config = dict(
    arch='unet',
    model='segmentation model',
    dataset='Sentinel-2 satellite tiles (TerraMesh)',
    train_examples=72500,
    image_size=64,
    crop_scale_min=0.5,
    horizontal_flip=True,
    num_classes=10,
    norm='batchnorm',
    activation='silu',
    pixel_unshuffle=2,
    widths=[64, 128, 128],
    blocks_per_level=2,
    block='basic',
    dropout=0.05,
    attention=True,
    upsampling='transposed_conv',
    label_smoothing=0.1,
    init='trunc_normal_002',
    residual_init='none',
    optimizer='muon',
    muon_scale='spectral',
    lr=0.015,
    momentum=0.9,
    nesterov=True,
    orthogonalizer='polar_express',
    adamw_lr_other_params=0.0026,
    steps=9100,
    batch_size=192,
    epochs=24.1,
    lr_schedule='cosine',
    final_lr_fraction=0.1,
    warmup_steps=910,
    weight_decay=0.01,
    adamw_weight_decay_other_params=0,
)
Rows from block 7 of a small segmentation model, named by matrix and row number. Rows with one number belong to one channel. Each number is 128 + 32 x the weight over its row's rms, rounded and kept within 0 to 255. All counts start at 0.
After each channel's rows are labels from the 100 images, of 14976, where the channel reaches its highest value: "colour at peak" is the nearest of a few named colours to the mean colour under the peak. Only what is clearly more common there than usual is listed. The data: Sentinel-2 satellite tiles (TerraMesh).
# convs0: first 3x3 conv (model.mid.2.convs.0.weight, 128x128x3x3, each kernel summed), inputs 0-63
# convs1: second 3x3 conv (model.mid.2.convs.1.weight, 128x128x3x3, transposed, each kernel summed), outputs 0-63

convs0.17 [126 126 102 167 129 117 126 138 115 164 125 117 131 133 132 135 235 168 117  86 155 136 144 125 126 161  46 169  79 176 162 118 146 111  91 141 169  84 140 148 174  79 118 136  85 108 112 147 134 118 165 156  94  76 201 105  96 123 158 156 114 178 182 126]
convs1.17 [137 135 141 118 137 110 129 110 174 117 161 167 145 124 166 109   0  91 121 138 142 100 147 141 144 101 154  93 160  98  65 149 126 114 130 142 130 137 116 112  59 172 145 115 159 109 160 106 123 130 103 122 151 125 137  98 153 116 139 146 123 148 121 113]
colour at peak: pink

convs0.46 [150 104 111  92 130  34 142 125 170 104 105 136 162 211 117 111 135  84 113  98 103 135 166  95 138  92 148 110  72 152 140  97 148 118 126 171 159  98 127 144 139 125  81 184 160 136 103  79 103 162 232 105 135 111 105 120 127 119  81 135  96  27 102  91]
convs1.46 [ 92 141 173 149  93 139  90 138  74 145 142  94  73 137  86 148 158 141 159 132 119 129 110  90  94 155 115 105 109  79 146 158 107 152 111 101  83 152 139 138 126 137 172  69 125 102 151 168 162 111  39 117 108 136 152 140 137 130 159 121 146 207 133 175]
colour at peak: brown

convs0.55 [168 156 130 128 147 122 175  95 188 128 105  93 121 126 129 109 130  70 113 137 124 104  95 144 100 162  85 109 223 136  98  11 123 164 149  74 113 111 146  90 151  78 164 121 177  75 156 129 142 122  83 121 116 153 147  99 161 131 113 110 146 131 129 111]
convs1.55 [125  79 150  90 120 144 136  96 131 122 193 118 110 148 176 141 111 189 113  47 144 112 159 110 123  89 149 135  68 118 171 167  80 128 112 147 149 136 114 151 112 173  82 103  84 121 139 129 106 174 126 150 136 130 134 124  84 158 107 147 154 111 136 108]
colour at peak: black

convs0.15 [101 171  97 129 144 122 162 176 103 144 155 104  92 122 114  78 164 134 142 134 139 114  79 109 131  64 137 123 104 185 158 124  57 136 150 178 127  84 136 138 108  99  60 106 121  88 105 111 164 135  82 127 148 108 120  89  84  67 170 111 154  59 143 134]
convs1.15 [158 110 139 111 112 114  73 111 140 132 141 114 141 175 136 117 101  80 111 167 132 118 136 205 124 142 154 139 169  94  90 124 146 109 155 118 118 205 161 167 118 147 150 132 156 139 156 156  75 138 190 166 132 174 118 147 127 153 114 148 146 154 130 120]
colour at peak: brown

convs0.51 [130 117 156  83 103 127 192 133 144 134 109  82 122 149 174 140 147 125 162 182 125 146 118 144 102  99  50  91 138  82 112 149 171 100  84 123 110 137 149 139  45  88 147 129 189  91 105  76  97 107 150  92 112 144 108 150 101 134 170  90 132 114 101 164]
convs1.51 [147 105 141 138 133 149 123 129  81 108 141 126 172 146  95  71 115  86 104  86 127  64 133 124 134  98 148 185 105 167 127 152 110 100 133 121 119 117  97  63 150 167 117  87  65 101  61 169 149 142 179 153 131 104 140 113 135 142 148 122 145 105 134  99]
colour at peak: black

convs0.64 [ 64 132 137 136 156 186 128  70  70 100 171 112 132 111 117 122 140 146 131  92  83 106 111 103 103 146  83  67 103 169 137 157 106 122 160 144 117 208 128 118 106  87  93 111 105 136  96  86 136 100 112  81 142 111 137 137 131  78 127 136 114 129 121 140]
convs1.64 [200  98 133 126  62  90 169 140 167 151 113 116 120 140 113  95 170 109 128 151 102 133  82 105 132 153 147 158 158  94 102  49 119 142 108  95 118  71 155 149  97 180 110  98 138 105 171 160 105 175 130 165 114 127 117 138 163 148 183 123 183 101 131 116]
colour at peak: pink

convs0.69 [103 149 162  96 143 146  76 169 147  91 137 116 120 125 155 170 135 175 116 191 123 108 144 131 127 129 212  99 134  99 102 130  63 120 125 154 134  85  98  70 138  61  98 176 122 157 156 144 113 124 154  72 138 117 154 162 167 137 106 171 115  81 110 105]
convs1.69 [156 121 111 144 129 117 178  99 144 151 135 181 121 152 113  98 101  95 124  71 165  95  77 123 105 156  59 153  90 128 148 147 130 134 142 129 133 171 141 196 122 197 149  69 151 122  93 112 145 122 138 155 117 136  68  97 112  65 132 117 115 135 140 125]
colour at peak: black

convs0.7 [131 125 175 168 204 182 107 114 105 143  76 137 158 152 116 134 185 207 132 147  87 107 161  97 148  89 125  91 130 131 107 148 157  72 140 126 109  68 151 150  91 127 180 171 111 137 176 103 122 178 115 125  73  93 198 197 130  53 117 142 111 148 130 163]
convs1.7 [ 95 120  94 133 134  98 124 125 152 148 193 107 106 124 152 188 106  93 111 146 168 201  84 182  68 163 153  97 140 109 106 133 153 157 163  52 140 120  81 142 126  77 136  86 128 150  78  98 113 106  90 144 172 163 110 101 147 146 179 133 148 136 110 129]
colour at peak: pink

convs0.0 [117 149 100 145 117 138  68 154 141 159 127 123 105 155 116 144 211 154 143 121  73 113 115 214  90 157 161  91 153 140 117 158 146 113 127 119 100  81 113 117 112 142 134  98 112  64 198 106 131 177  75  89 102 145  97 136 115  93 151 139 115 170  83 143]
convs1.0 [119 158 137 133 154  97 120 157 124  76 156 161 133 152 125 149   0 138 176 111 113 124 121 102 136 160 136 164 120 116 186 108  68 119 140 155 182 195 167 131  94 143  83 131 134 183  97 152  89  79 119 144 141 129 146 144  63 120 160  93 101 135 234  98]
colour at peak: black

convs0.8 [139  55  17 173 164 108 150 109 104  60  87  53  94 120 149 121 145 113 129 169 135 144 143 125  92 113 159  79 109 120  99  97 138 135 132 137 132 110  99 104 138 158 111 140 163 143 105 131 130 121 125 111 110 104 122 150 117 165 131 179 128 122 151  56]
convs1.8 [169 227 169 139  64 149 133 119 121 148 128 201 110 170  77 147 124 112 157 121 184 119  91 140 134 162 107 183 158 154 163 184  96 163 137 104 196 137 194 147 103 119 100 176  93 126 161 144 139 140 151 147 135 124 146 123 120  98 149 170 106 165 165 199]
colour at peak: black

convs0.125 [109  97 128 176 164 210  93 125 150 112 116 170  66 142  97 122 185 148 145 165 104 183 196  71 108 124 157  88 133 110 119 132 137 142 147 182 131 118 171 156 112 143 132 153 100 124  67 118 122 115 113 126 101  79 191  96 195  96 157 191 132 143 109 115]
convs1.125 [136 166  99 142 149 123 160 146 129 167 133  97 131 143 140 105  63 103 136 193 179  88  62 177 172 126 103 149 147 141 108  91 151 119 114 105 143  90  92  84 138 136 106 110 110 120 182 109 139 188 111 127 151 174 124 133 107 104 128  40 137 113 195 159]
colour at peak: pink

convs0.14 [130 175 108 144 159 167 143 114 205 141  72 115  81  98 104 131 140  94 127 109 101 117 105 134 153 171 135 150 105 113 114 145  95 168 100 141 146  83 197 120 152 139 117 143 139 181 142 153 156 134  91 157  57 184 175 113 139 153 151 127 159 216 100  95]
convs1.14 [146  70 140 101 124 120 144 185 106 139 186 127 182 154 186 134 165 131 106 134 154 166 181 115  91  85 146 153 124 153 140 110 168  90 161  70 114 133 121 175 104 160 134 153 147 124 118 124 117 155 147 118 153  86 169 136  84 133  97 168 147 114 153  83]
colour at peak: pink

convs0.6 [ 81 179 145 122 152  97 157 120 110 111 194  94  83 148 112  82  93 109  99 107 123 136  98  85  77 163  79  92 137 153 156 157 127 110 165 159 101 228 132 150 110  95 124 161 191  77 108 103 128 119 115 115 123  42 133 204 116 122  85 139 119 110 165 169]
convs1.6 [ 84  63  90 115  81 103 151 100 130 157  92 145 124 171 116 171 159 138 177 159 126 143 168 143 151  88 165 120 131  81  80 103 121 108 131 155 145  59 153  90 137 128  96  68 116 128 161 147 128 139 138 142 116 200 137  77 145 149 167 120 154 128 123  83]
colour at peak: pink