Weights of a small segmentation model.
Model: norm batchnorm, widths [64, 128, 128].
Training: muon at rate 0.015, 9100 steps, batches of 192.
Data: trained on Sentinel-2 satellite tiles (TerraMesh), 72500 training examples, 24.1 epochs.
Rows from block 2 of a small segmentation model, named by matrix and row number. Rows with one number belong to one channel. Each number is 128 + 32 x the weight over its row's rms, rounded and kept within 0 to 255. All counts start at 0. After the name is the row's rms in percent of the matrix's.
After each channel's rows are labels from the 100 images, of 14976, where the channel reaches its highest value: "responds to" is what is common among them; "peak on" is the class under the peak. Only what is clearly more common there than usual is listed. The data: Sentinel-2 satellite tiles (TerraMesh).
# convs0: first 3x3 conv (model.enc.1.0.convs.0.weight, 128x128x3x3, each kernel summed), inputs 64-127
# convs1: second 3x3 conv (model.enc.1.0.convs.1.weight, 128x128x3x3, transposed, each kernel summed), outputs 64-127

convs0.32 081 [117 141  99 118 137 110 154  60 168 101 142 134 188 114 114 170 136 197 133 134  63 117 151 139  48 124 133 149 132 149 105 105 101 227 150 158 120 116 121 148 113 129 156  79 153 159 139 125 151 103 120 131 141 200 138 168 139 130 103 169  81 147 106  98]
convs1.32 091 [126 149 124 105 149 200 171 166 121 187 130 168  82 179 136 116 116 125  80 139 117 152  92  90 159 149 121 105  71 161 113 140 157 101 147 203 177 150 166 114  95 139  85 128 163 150 112 132  34 127 165 148 129  89 150  99  63 130 120 134 118 113 163 131]
responds to: water; main land cover: water; flooded vegetation
peak on: water

convs0.6 128 [115 152 112 194 174 112 152 111 187 200  86 162  45 130 151 154 114 143 170 121 171 100 103 140 139 150 115 132  85 133 125 112 150  99  67 118 132  82 122 130 121 132 122  86 112 163 196 184 163 107 118  94 129 136  60 168 133 142 124 120 129 165  91 123]
convs1.6 121 [168 128 110 109 121 163 125 164  90 115 144  64 193 147 116 122 179 122  96 108 119  85 144 194 158 174 152  77 145 154 107 136 106 144 139 106 107 138 153  67 111 210 147 157  86  65 111 121 117  73  60 112 103 108 176 161 119 142  80 110  78 110 138  85]
responds to: crops; main land cover: crops; built area
peak on: crops

convs0.44 105 [107 129 139 108 137 142 142 102 181 131  85 116 108 158 100 144 117 150  74  91 116 125  88 142 189  95  97 105 102 130 119  78 111 136  74 107  35 118  84 113 123 158 151 124 112 158 144 136 155 116  97 153 117 126 178 142 186 127  58 169 227 111 118 163]
convs1.44 092 [156  92  82 102 148 135  80 191 144 141 164 168 104 118 124 131 172 150 193 131 137  91 194 200 127  92  96 148 124 160 163 188 100 146 157 156 158 104 130 126 184  88 148 157 146  95 143 124 142 133 145 191 108 118 101 141 171 136 194  73 121 157 120 143]
responds to: snow or ice; main land cover: snow or ice
peak on: snow or ice

convs0.25 122 [134 159 121 184 109 130  83 156 109 127 156 126  63 103 104 101 103 135 153  97 175 105 127  96  75 139 139 106 163 101 100 180 170 144 124 166 166 111 192 160 124  90 145 108 107 115  61 121 161 136  99 101  71 173  99  65  92  96 138 123  51  97  79  73]
convs1.25 115 [151  85 164 121 143 129 134 128 186  97  69 173 131 128 127 121 162 196  95 202 131  53 162 134 152  88 135 154 138  89  90 101  79 142 101 165  60 178 137 146 125 202  79 168 109 141 140 116 140 102 163 130  97 113 119 132 135 185 149 113 123 130 111 186]
responds to: water; flooded vegetation
peak on: water

convs0.11 099 [112 101 159 132 175 136 120 114 183 194 138 152  99  80 113 149 165 116 139  89 142 161 137 101 111 114 113 131  74  98 125 162  96 110 114  71  85 117 127 138 136  99 169 146 143 156 141 161  89 158 164 122  98 123  83 168 131 111 183 105 154 141  81  28]
convs1.11 102 [146 131  98 147 130 143 158 122 103 100 122  75 136 161 149  35 128 115 118 176 119 138  81 159 163 144 154 124 126 169  98  93 175 149 123 139 154 109  71 121 145 123 122 105  76 123 109 154 115  73  62  76 103 167  89 105 108 161 134 167 136 178 173  42]
responds to: crops; main land cover: crops
peak on: crops

convs0.26 088 [114  93 104 121 155 181  98 104 114 126 100 162  84 133 202 176 168 110  57  94 169  91  64 165 140 127 126 122  94 107 187 158  88 132 130  82 137 170 158 141 140 179 124  88 128 128 114 156 141 148 108 141 113  79 133 164  86 152 111 103 120 149 132  97]
convs1.26 094 [104 135 142  84 157 137 136 102 128  81 145 121 107 131  77 101  81 195 185 132 112 160 113 162 173 101  93 107 140 100  89 124 151 164 153 134 104 108 106  87 157  85 109 127 110  93 126 100  85  41  98 130 144 130 112 113 212 171 131 109 160 107 144 144]
responds to: crops; main land cover: crops; built area
peak on: crops

convs0.84 086 [169 161 140 118  95 144 124 103 117  96 184 115 127 145 136 141 153 149 166 118 205  96 156 142 150 124 142 115  95 165 120 108  90 122 144 142 116 105 120 115  82  92 136 130 123  75 160 139  79 182  98 162 185  69 105  93 130 178 132 108 120  88 137 114]
convs1.84 080 [163 129  98 167 136 138  89 144 137 111 144 128 173 150 103 118 107 177  75 104  98  96 158  66  91 135 117 144 193 121 105 147 114 153  99 185 183 172 108 120 151  99  57  83 102 143 119 107 160 140 121 108  98 155 155 141 164 133 135 186 163 153 146 125]
responds to: snow or ice; main land cover: snow or ice
peak on: snow or ice

convs0.67 103 [ 74 109 131 164 144 132  94  48 103 140 140 155 150 111 146 182  89 143  60 130 110 145 151 144 132 135 132  88 108  86 148 164  30 160 166 164 180 117 213 143 114 124 150 128 112 116 185 181 136  97 153 145 146 103 150 112 117 137 131 128  91 116  48 132]
convs1.67 116 [113 144  75 135 150 148 168  86 140 114 106 115 113 202 133 129 165 139 107 140 113  50 136 108 186 110  76 141  45 205 108 101 133 118 156  85 115 160  61  95  91 112 142 170 107 190  86  74 111  89  83 111 138 109 115 156 122 157 140 112 132  94 113 143]
responds to: water; main land cover: water; flooded vegetation
peak on: water

convs0.0 117 [105 119 153 137 135 128 185 140 131  82  96 173 109 141  58 141  88 122 168 157 119 185 118 164 118 158 130 101 134  95 119  70 220 135 158 131 186 130 191 153 105  91 108 177 154 191 161 117  75 146 143 136 145  88 167  70 158 168 149 148 109 137 124 136]
convs1.0 115 [136 157 106 137 146 109 122 116 157 189 116 118 155 117 102 131 145 173 120 132 111  85 188  82 121 139 116 138 132 197 106 151 121 112 153 173  94 137  83 110 130  59 120 107 104 103 125 119 142 135 115 104 129 154 125 121  61 113 136  92 158 133 139 103]
responds to: water; main land cover: water
peak on: water

convs0.8 081 [176 135 114 180  67 150 106 139 124 149 155 170 161 128  67  78 192 157 112 110 174  93 139 110  82 113 117 109 106 115 202 146 133  97 143 129  89 146  39 127 105 154  65  98 143 129 173 120 168 139 113 151 160 142 160 199  90 145 150 106 147 140 112 120]
convs1.8 080 [113 110 137 113 129 159 115  93 112  77 124 141  73 176 136 109 121 150 108 116  61 142 131 151 156 128 106 154 130 149  95 133 158 125  95 172 133 131 155 102 162 115 153 105 144 170 106 160 129 139 163  86  45  82 103  86 125 137 125 127 128 104 113 145]
responds to: water; flooded vegetation; main land cover: water
peak on: water

convs0.101 138 [108 125 105  60 201 107 153  41 175 133 105  78 101 116 164 156  77 142 156 150  39 115 144 117 123 149 118 140 144  80  74 100 165 108 138 138 140  97 135 185 130 114 133 145 101 145 116 130  64  78 178 141 148 139  71  53 129  82 164 164 137 110  87 112]
convs1.101 125 [136 110 124 145  97 158 159 134  40 117 134 152  99 146 153 111 162 188 101  83 174 171  60 145 166  99 164 111 104 146 128 103 108 120 120 146 103 144  60  87 148 126 192 146 158 151 112 167 128  98  87  95  79  94 142 139 114 146 127 170 119  96 123 155]
responds to: water; bare ground; main land cover: water
peak on: water

convs0.16 099 [131  88 111  66 159 127  86 157 149 130 131  95  95 101 210 124 188 163  87  96 145 131 173 154 109 126 106 139 107 161 142 120  35 113 123 117 154 153 165 130 138 145 132 108 105 114  68 159 112 119 164 103  78 147 109 155 129 111 101 107 215  31 189 125]
convs1.16 096 [118 131  85 100 143 120 107 141  90 123 110 150 131 132 111 115  62 154 180 136  84 101 142 133 125 120 115 139 132 157 127 173 105 140 106 117 113 119 172  91  70 108 174 117  73 120 127  84 111  26 118 174 170 142  80 123 185 187 121 117 147 132 126 130]
responds to: crops; main land cover: crops; built area
peak on: crops

convs0.34 095 [139 157 109  82 166 142 155 188 111 111  79 103 104 108 132 112  91 128 101 139 143 178 124 150 133  97 112 124 105 151 225 114 161  83 107 123 127 141 104 144  91  89 127 110 100 144 182  97 126 132 135 101 134 139 149  67 173 105 112 145  91 102 129  88]
convs1.34 083 [107  98 127 133  78  97  64  86 128 111 123 160 144 119 145 124 135 109 191 136  75 123  97 145  83 148 162 181 104 113  77 122 173 139  84  78  59 126 103 118 170 120 144 132 165 146 151 145 129  63  89 138  73  60 117 175 149 146 115 140 129 180  92 175]
responds to: snow or ice; main land cover: snow or ice
peak on: snow or ice

convs0.95 081 [113  85  71 167 145 128 116 168 128 120 113 143  96 114 175 131 147 124 117 103 130  75 209 129  63 111 123 160  98 101 138 148  64 180 147 115 128  95 134 147  98 125  90 137 132 166 116 137 117 163 154 148 186  62 111 103 106 119 114  57  87  85 128  81]
convs1.95 094 [132 113 138  74 146  96 174 131 139 114  72 111 171 126 112 203 102 162  61 162 123 118  81  63 143  99 146 137 188 109 119 151 140 116 122 151 163 143 123 126  92 102  74 110  77 107  91 144 140  89 104  77  85 180 145 150  98 160 128 165 164 162 152 141]
responds to: crops; built area; main land cover: crops
peak on: crops

convs0.70 126 [165 114 107 134 167 133  71 144 135 153 143 150 111 155 155 170 132 144 101 123 111 225 169 120 109 160 106 139 121 111  73 121 154 109 132 152 151  93 127 128 132 132 175  86 104 136 109 166 138 118 160  87 111 162 133 122 109 159  99 142 156 170  75 229]
convs1.70 142 [165 164 108 108  95 128 118 121 110 156 107 123 116 165 108 144  39 128 121 126 143  59 115 131 189 142  96 145 154 131 116 161  47 140  98 161  92 107 117 161  49  42 126 157 145  96 122 104 117 137  77 230 212 113 123 136 162 170 189  97 130 140 107  66]
responds to: crops; built area; main land cover: crops
peak on: crops

convs0.54 110 [146 150  78 105 150 140 134  76 125 106 160  73 155 120 205 129  97 137 139 105 135 134 183 181 119 132 103 133 111 128 115 133 111  98 149 154  88 130 111 156  80  74 126 162 121  87 150 169  60 159 167 138 138 103 173  80 132  91 124  99 191 111 149 128]
convs1.54 094 [117 135 142 185 114 150 144 109 142 152 121 141 137 106  88 110 134 135 144 115 141  75 132 139 146  95 154  81 113 176 189  76 140 136 123 157 171 115  27 121 128 125 198 126 126 187 112 138 135 125  52 179  54  96  95  71 151 152 120 145 131 135  88 146]
responds to: water; main land cover: water; flooded vegetation
peak on: water

convs0.51 110 [159 172 130 131  91  90 113 189 148 171  99 142 185  73 106 146 158 159 177 123 159 198 173 112 121 152 135 145 140 117 115 140 148 151 133 159 124  64 113 136 111 114 158 124 113 166 171 146 145 194 101 106 163 128 129  75 145  94 137 131  89 159  88 109]
convs1.51 112 [127 131 106 151 104 146 126 140 137 175 112  96 139 196 140 101 132 101  94 104  40  82 145 118  99 111 121 117 164 125 115 148  94 122 100 166  93 146 131 168 126 103  92 140 127 132 110 112 113 129 133 126  83 144 176 152  84 167 106 132 168 109  89  92]
responds to: water; main land cover: water; flooded vegetation
peak on: water

convs0.94 089 [116 115 112 123  85 116 123 130 202 192  88 112 109 121  54 100 117  76  91 151 103 121 110 117 105 119 127 122  96 132 132  97 112  92 148 103 158  92 136 129 135 100 111 167  88 112 194  99 164 169 116 106 113  77 109  89 126 128 137  98  64 183 133 128]
convs1.94 100 [ 99 139 116 130 154 129 122 172  73 100  94 132 166  77 126 162 149 179 120 108 149 188 152 154  89  99 126 113 173 145 139 182 155 118 171 147  91 162  93  72 122 126 121 130  88 149 147  91 101  66 130  65 131 146 118 180 174 134  96 131 150  67 128 147]
responds to: crops; main land cover: crops; built area
peak on: crops

convs0.41 117 [158  97  93 178 151 153 146 160 128  94  92 127  92 140 187 110 132 120 143  90 187  86 189 132 138 130 134 117 114  73 103 137  68  56  98 181  98 125  74  98  99 100 122 148 104 120 127 149 143 152 145 130 101 127  90  29 146 110  77 118  97  78 111  90]
convs1.41 118 [161  89 152  90 130  72 153 175 131 102  65 138 171 106 109 178 145 164 156 171  86 100 152 147 113  67 148 134 127 137 125 148 141 188 119 130 172 130 116 120 183 139  79 161  72 177  86 175 135 137 119 124 111  69 141 115 118  96 158 133  65 160  79 169]
responds to: snow or ice; main land cover: snow or ice
peak on: snow or ice

convs0.75 108 [101 132 181 148  99 114 145 145  89 147 132 192  85 128  83 148 144 149  68 102 149  93  67 123 141  77 146  99 108 121 176 133 124 138 151 122 101 114  70 145 134 124  83 110 113 121 147 131 172 134  72 140 154 177 167 225 109 174 125 112 154 129 107 160]
convs1.75 094 [103 143 125 112 168 186 115 121  78 130 131  88 123 178 173 114 219  89 112 140 145 112 137 158 163 146 114 194 104 127 100 170 134 103 120 107 131  83  83  97 110 135 176 125 142  70 101 202 109 135 182 119 158 125 142 151 104  99  88 151  81 129 166 151]
responds to: water; main land cover: water
peak on: water

convs0.79 109 [164 111 138  93 195 103 100  50 204  16 150 101  81 102 141 103 129 133 129 139  82 103 145 144 123 127 139 164 111 123  60 140  88 172  78 133 113 153  86 147 148  99 159 126 151 158 142 139  96 126 166 128 160 162  74 129 133 140 124 124 149 128 100  86]
convs1.79 103 [136 149 177 126 126 112 169 144  84  73 132 127 112 129 164 123 146 122 112  83 131 112  97 118 182 122 130  88 134 188 185 131 153 154 188 107 102 128 163 113  93 142 140 188  91 113  75 141 148 114 140 109 111  93 120 121 132  85  96 125  77 100 130 150]
responds to: crops; main land cover: crops
peak on: crops

convs0.64 086 [142 104 146 128 170 124 144  76 144 227 127 144  90 138 152 156 121 131 111  96 220 132 127 158 127 159 158 138 161 124 105 176 153  91 120 153 128 156  90 173 126 122 197 108 101 132 122 171  70 100 124 122 147 162 151 136  81  87 113 143 116 129 137 123]
convs1.64 102 [121 179 102 116  95 136 149 149 126  72 143  84 109 176 112  98 173 158 148 168 100  91 125 144 174 121 119 138 153 131 102 151 118 168  86 100 110 166 127  99 139 126  86 129 130 101 119 156 147 151 131  98 167 134 135 117 207 170 103 156 189 180 100 112]
responds to: crops; built area; main land cover: crops
peak on: crops; built area

convs0.97 075 [108 103 138 116 134 138  70 103  58  96 108  65  97 109 128  77 106 101 132  76 129 146 126 104 121  91 127  79 144 185 100  86 111  91 139 111  86 146 107  75 155 128 153 131  80 108 125 125 129  91 131 160 147  91  99  60 143 145 132  91 184  94 119  97]
convs1.97 071 [162  98  82 152 194  87 123 128 135 141 102 115 113 114 149 132 189 119 116 138 123  92 144 106 143 119 123 136 183 132 205 115 164 143 145 206 142  73 129 133 143  88  87  75 179 150 124 142 109 176 131 118 114 166 124 127 126 149  98 133 154 195 111 130]
responds to: snow or ice; main land cover: snow or ice
peak on: snow or ice; water

convs0.72 109 [118 156 142 188  94 166 145 130 116 168 128 190  90 116   5  97 155 144 144 144 166  70 112 140 154 104  98  93 115 122 140 173  92  66 147 136 127 134  96 137 109  83 108 125 119 171 164 130 164 135 122 154 153 194 183 226 131 141 125 112 155 147  95 142]
convs1.72 101 [155  94 155 117  86 138 113 112 160 113 136 112 124  98 131 160 153 135 117  81 147 136 104  71 141 133 143 212 163 137 101 103 132 139 149  94  62 219 135  97 101 137 146 102 133 110  91 145  72  92  99 127  98 100 121  33  92  73  93 136 116  97 132 128]
responds to: water
peak on: water

convs0.102 089 [120  99 175 104 162 111  90 141 116 120 129 157 151 104 180 163 141 133 130  96 214 142 138 141 172 135 153 159 126  75 166 120 165 136  95 119  85 118 114 189 142 171 154 132 123 115 119 127 131 112  98 137 163 170 121 168 166 108 118  96 103 127 135  32]
convs1.102 082 [108 178 149 127 137 105 112 106 104 116 132 107 115 171 106 114  75  82 104 175  76 106 104 147 103 119 127  84 149 114 141 128 110  94 126 125 154 128 144 121 145 102  47 127 202 129 126 125 141 175 152 126 134  89 185 101 146 141 149 117 108 161 101 136]
responds to: water; main land cover: crops
peak on: crops

convs0.82 076 [168 114 146 152 167  97 155 128 146  96  84 133 133 101 232 113 110 110 117 125 116 118 174 124  89 156  97 147  61 108 115 149 164 137 125 163 106 109 137 101 119 114 176 117  87 140 107 131  88 128 120 110 171 121  72  75 129 100 166 103 184 131 133 130]
convs1.82 085 [111 165 106 132 134 121 144 156  88 135 116 127 125 178  93 165  97 130  80 100 164 143  37 134 126 130 160 157 180 154  99 217  90  75  97 149  94 133 141 143  94 173  70 147 148 107 182 111 138 123  90 125 121 120 152 149 138 116  70 148 122 113 119 114]
responds to: crops; main land cover: crops; flooded vegetation
peak on: crops

convs0.9 098 [115 116 135 121 140  95 152  67 153 130 122 159 131 122  29 125  85 117 125 157  86  92 143 126 112 180 116  99 187 137 102  75 111 101  86 111 106 141  84 170 103 135 120 108  92 111 105  94  92  86 120 169 155  98 126  90 112 158 133  87 126 158  75 118]
convs1.9 090 [141 124 168 118 187 111 109 155 100 110 174 146 150 132 168 122  74 132 116 194 193 158 183  99 158 126 126 125 104 138 132 194 142 126 169 166 176 135 106  99 144  52 132 147  26 132 124 149 180 189 126 107 101 155 137 106 126  95 142 159  93 134 117  88]
responds to: main land cover: crops
peak on: crops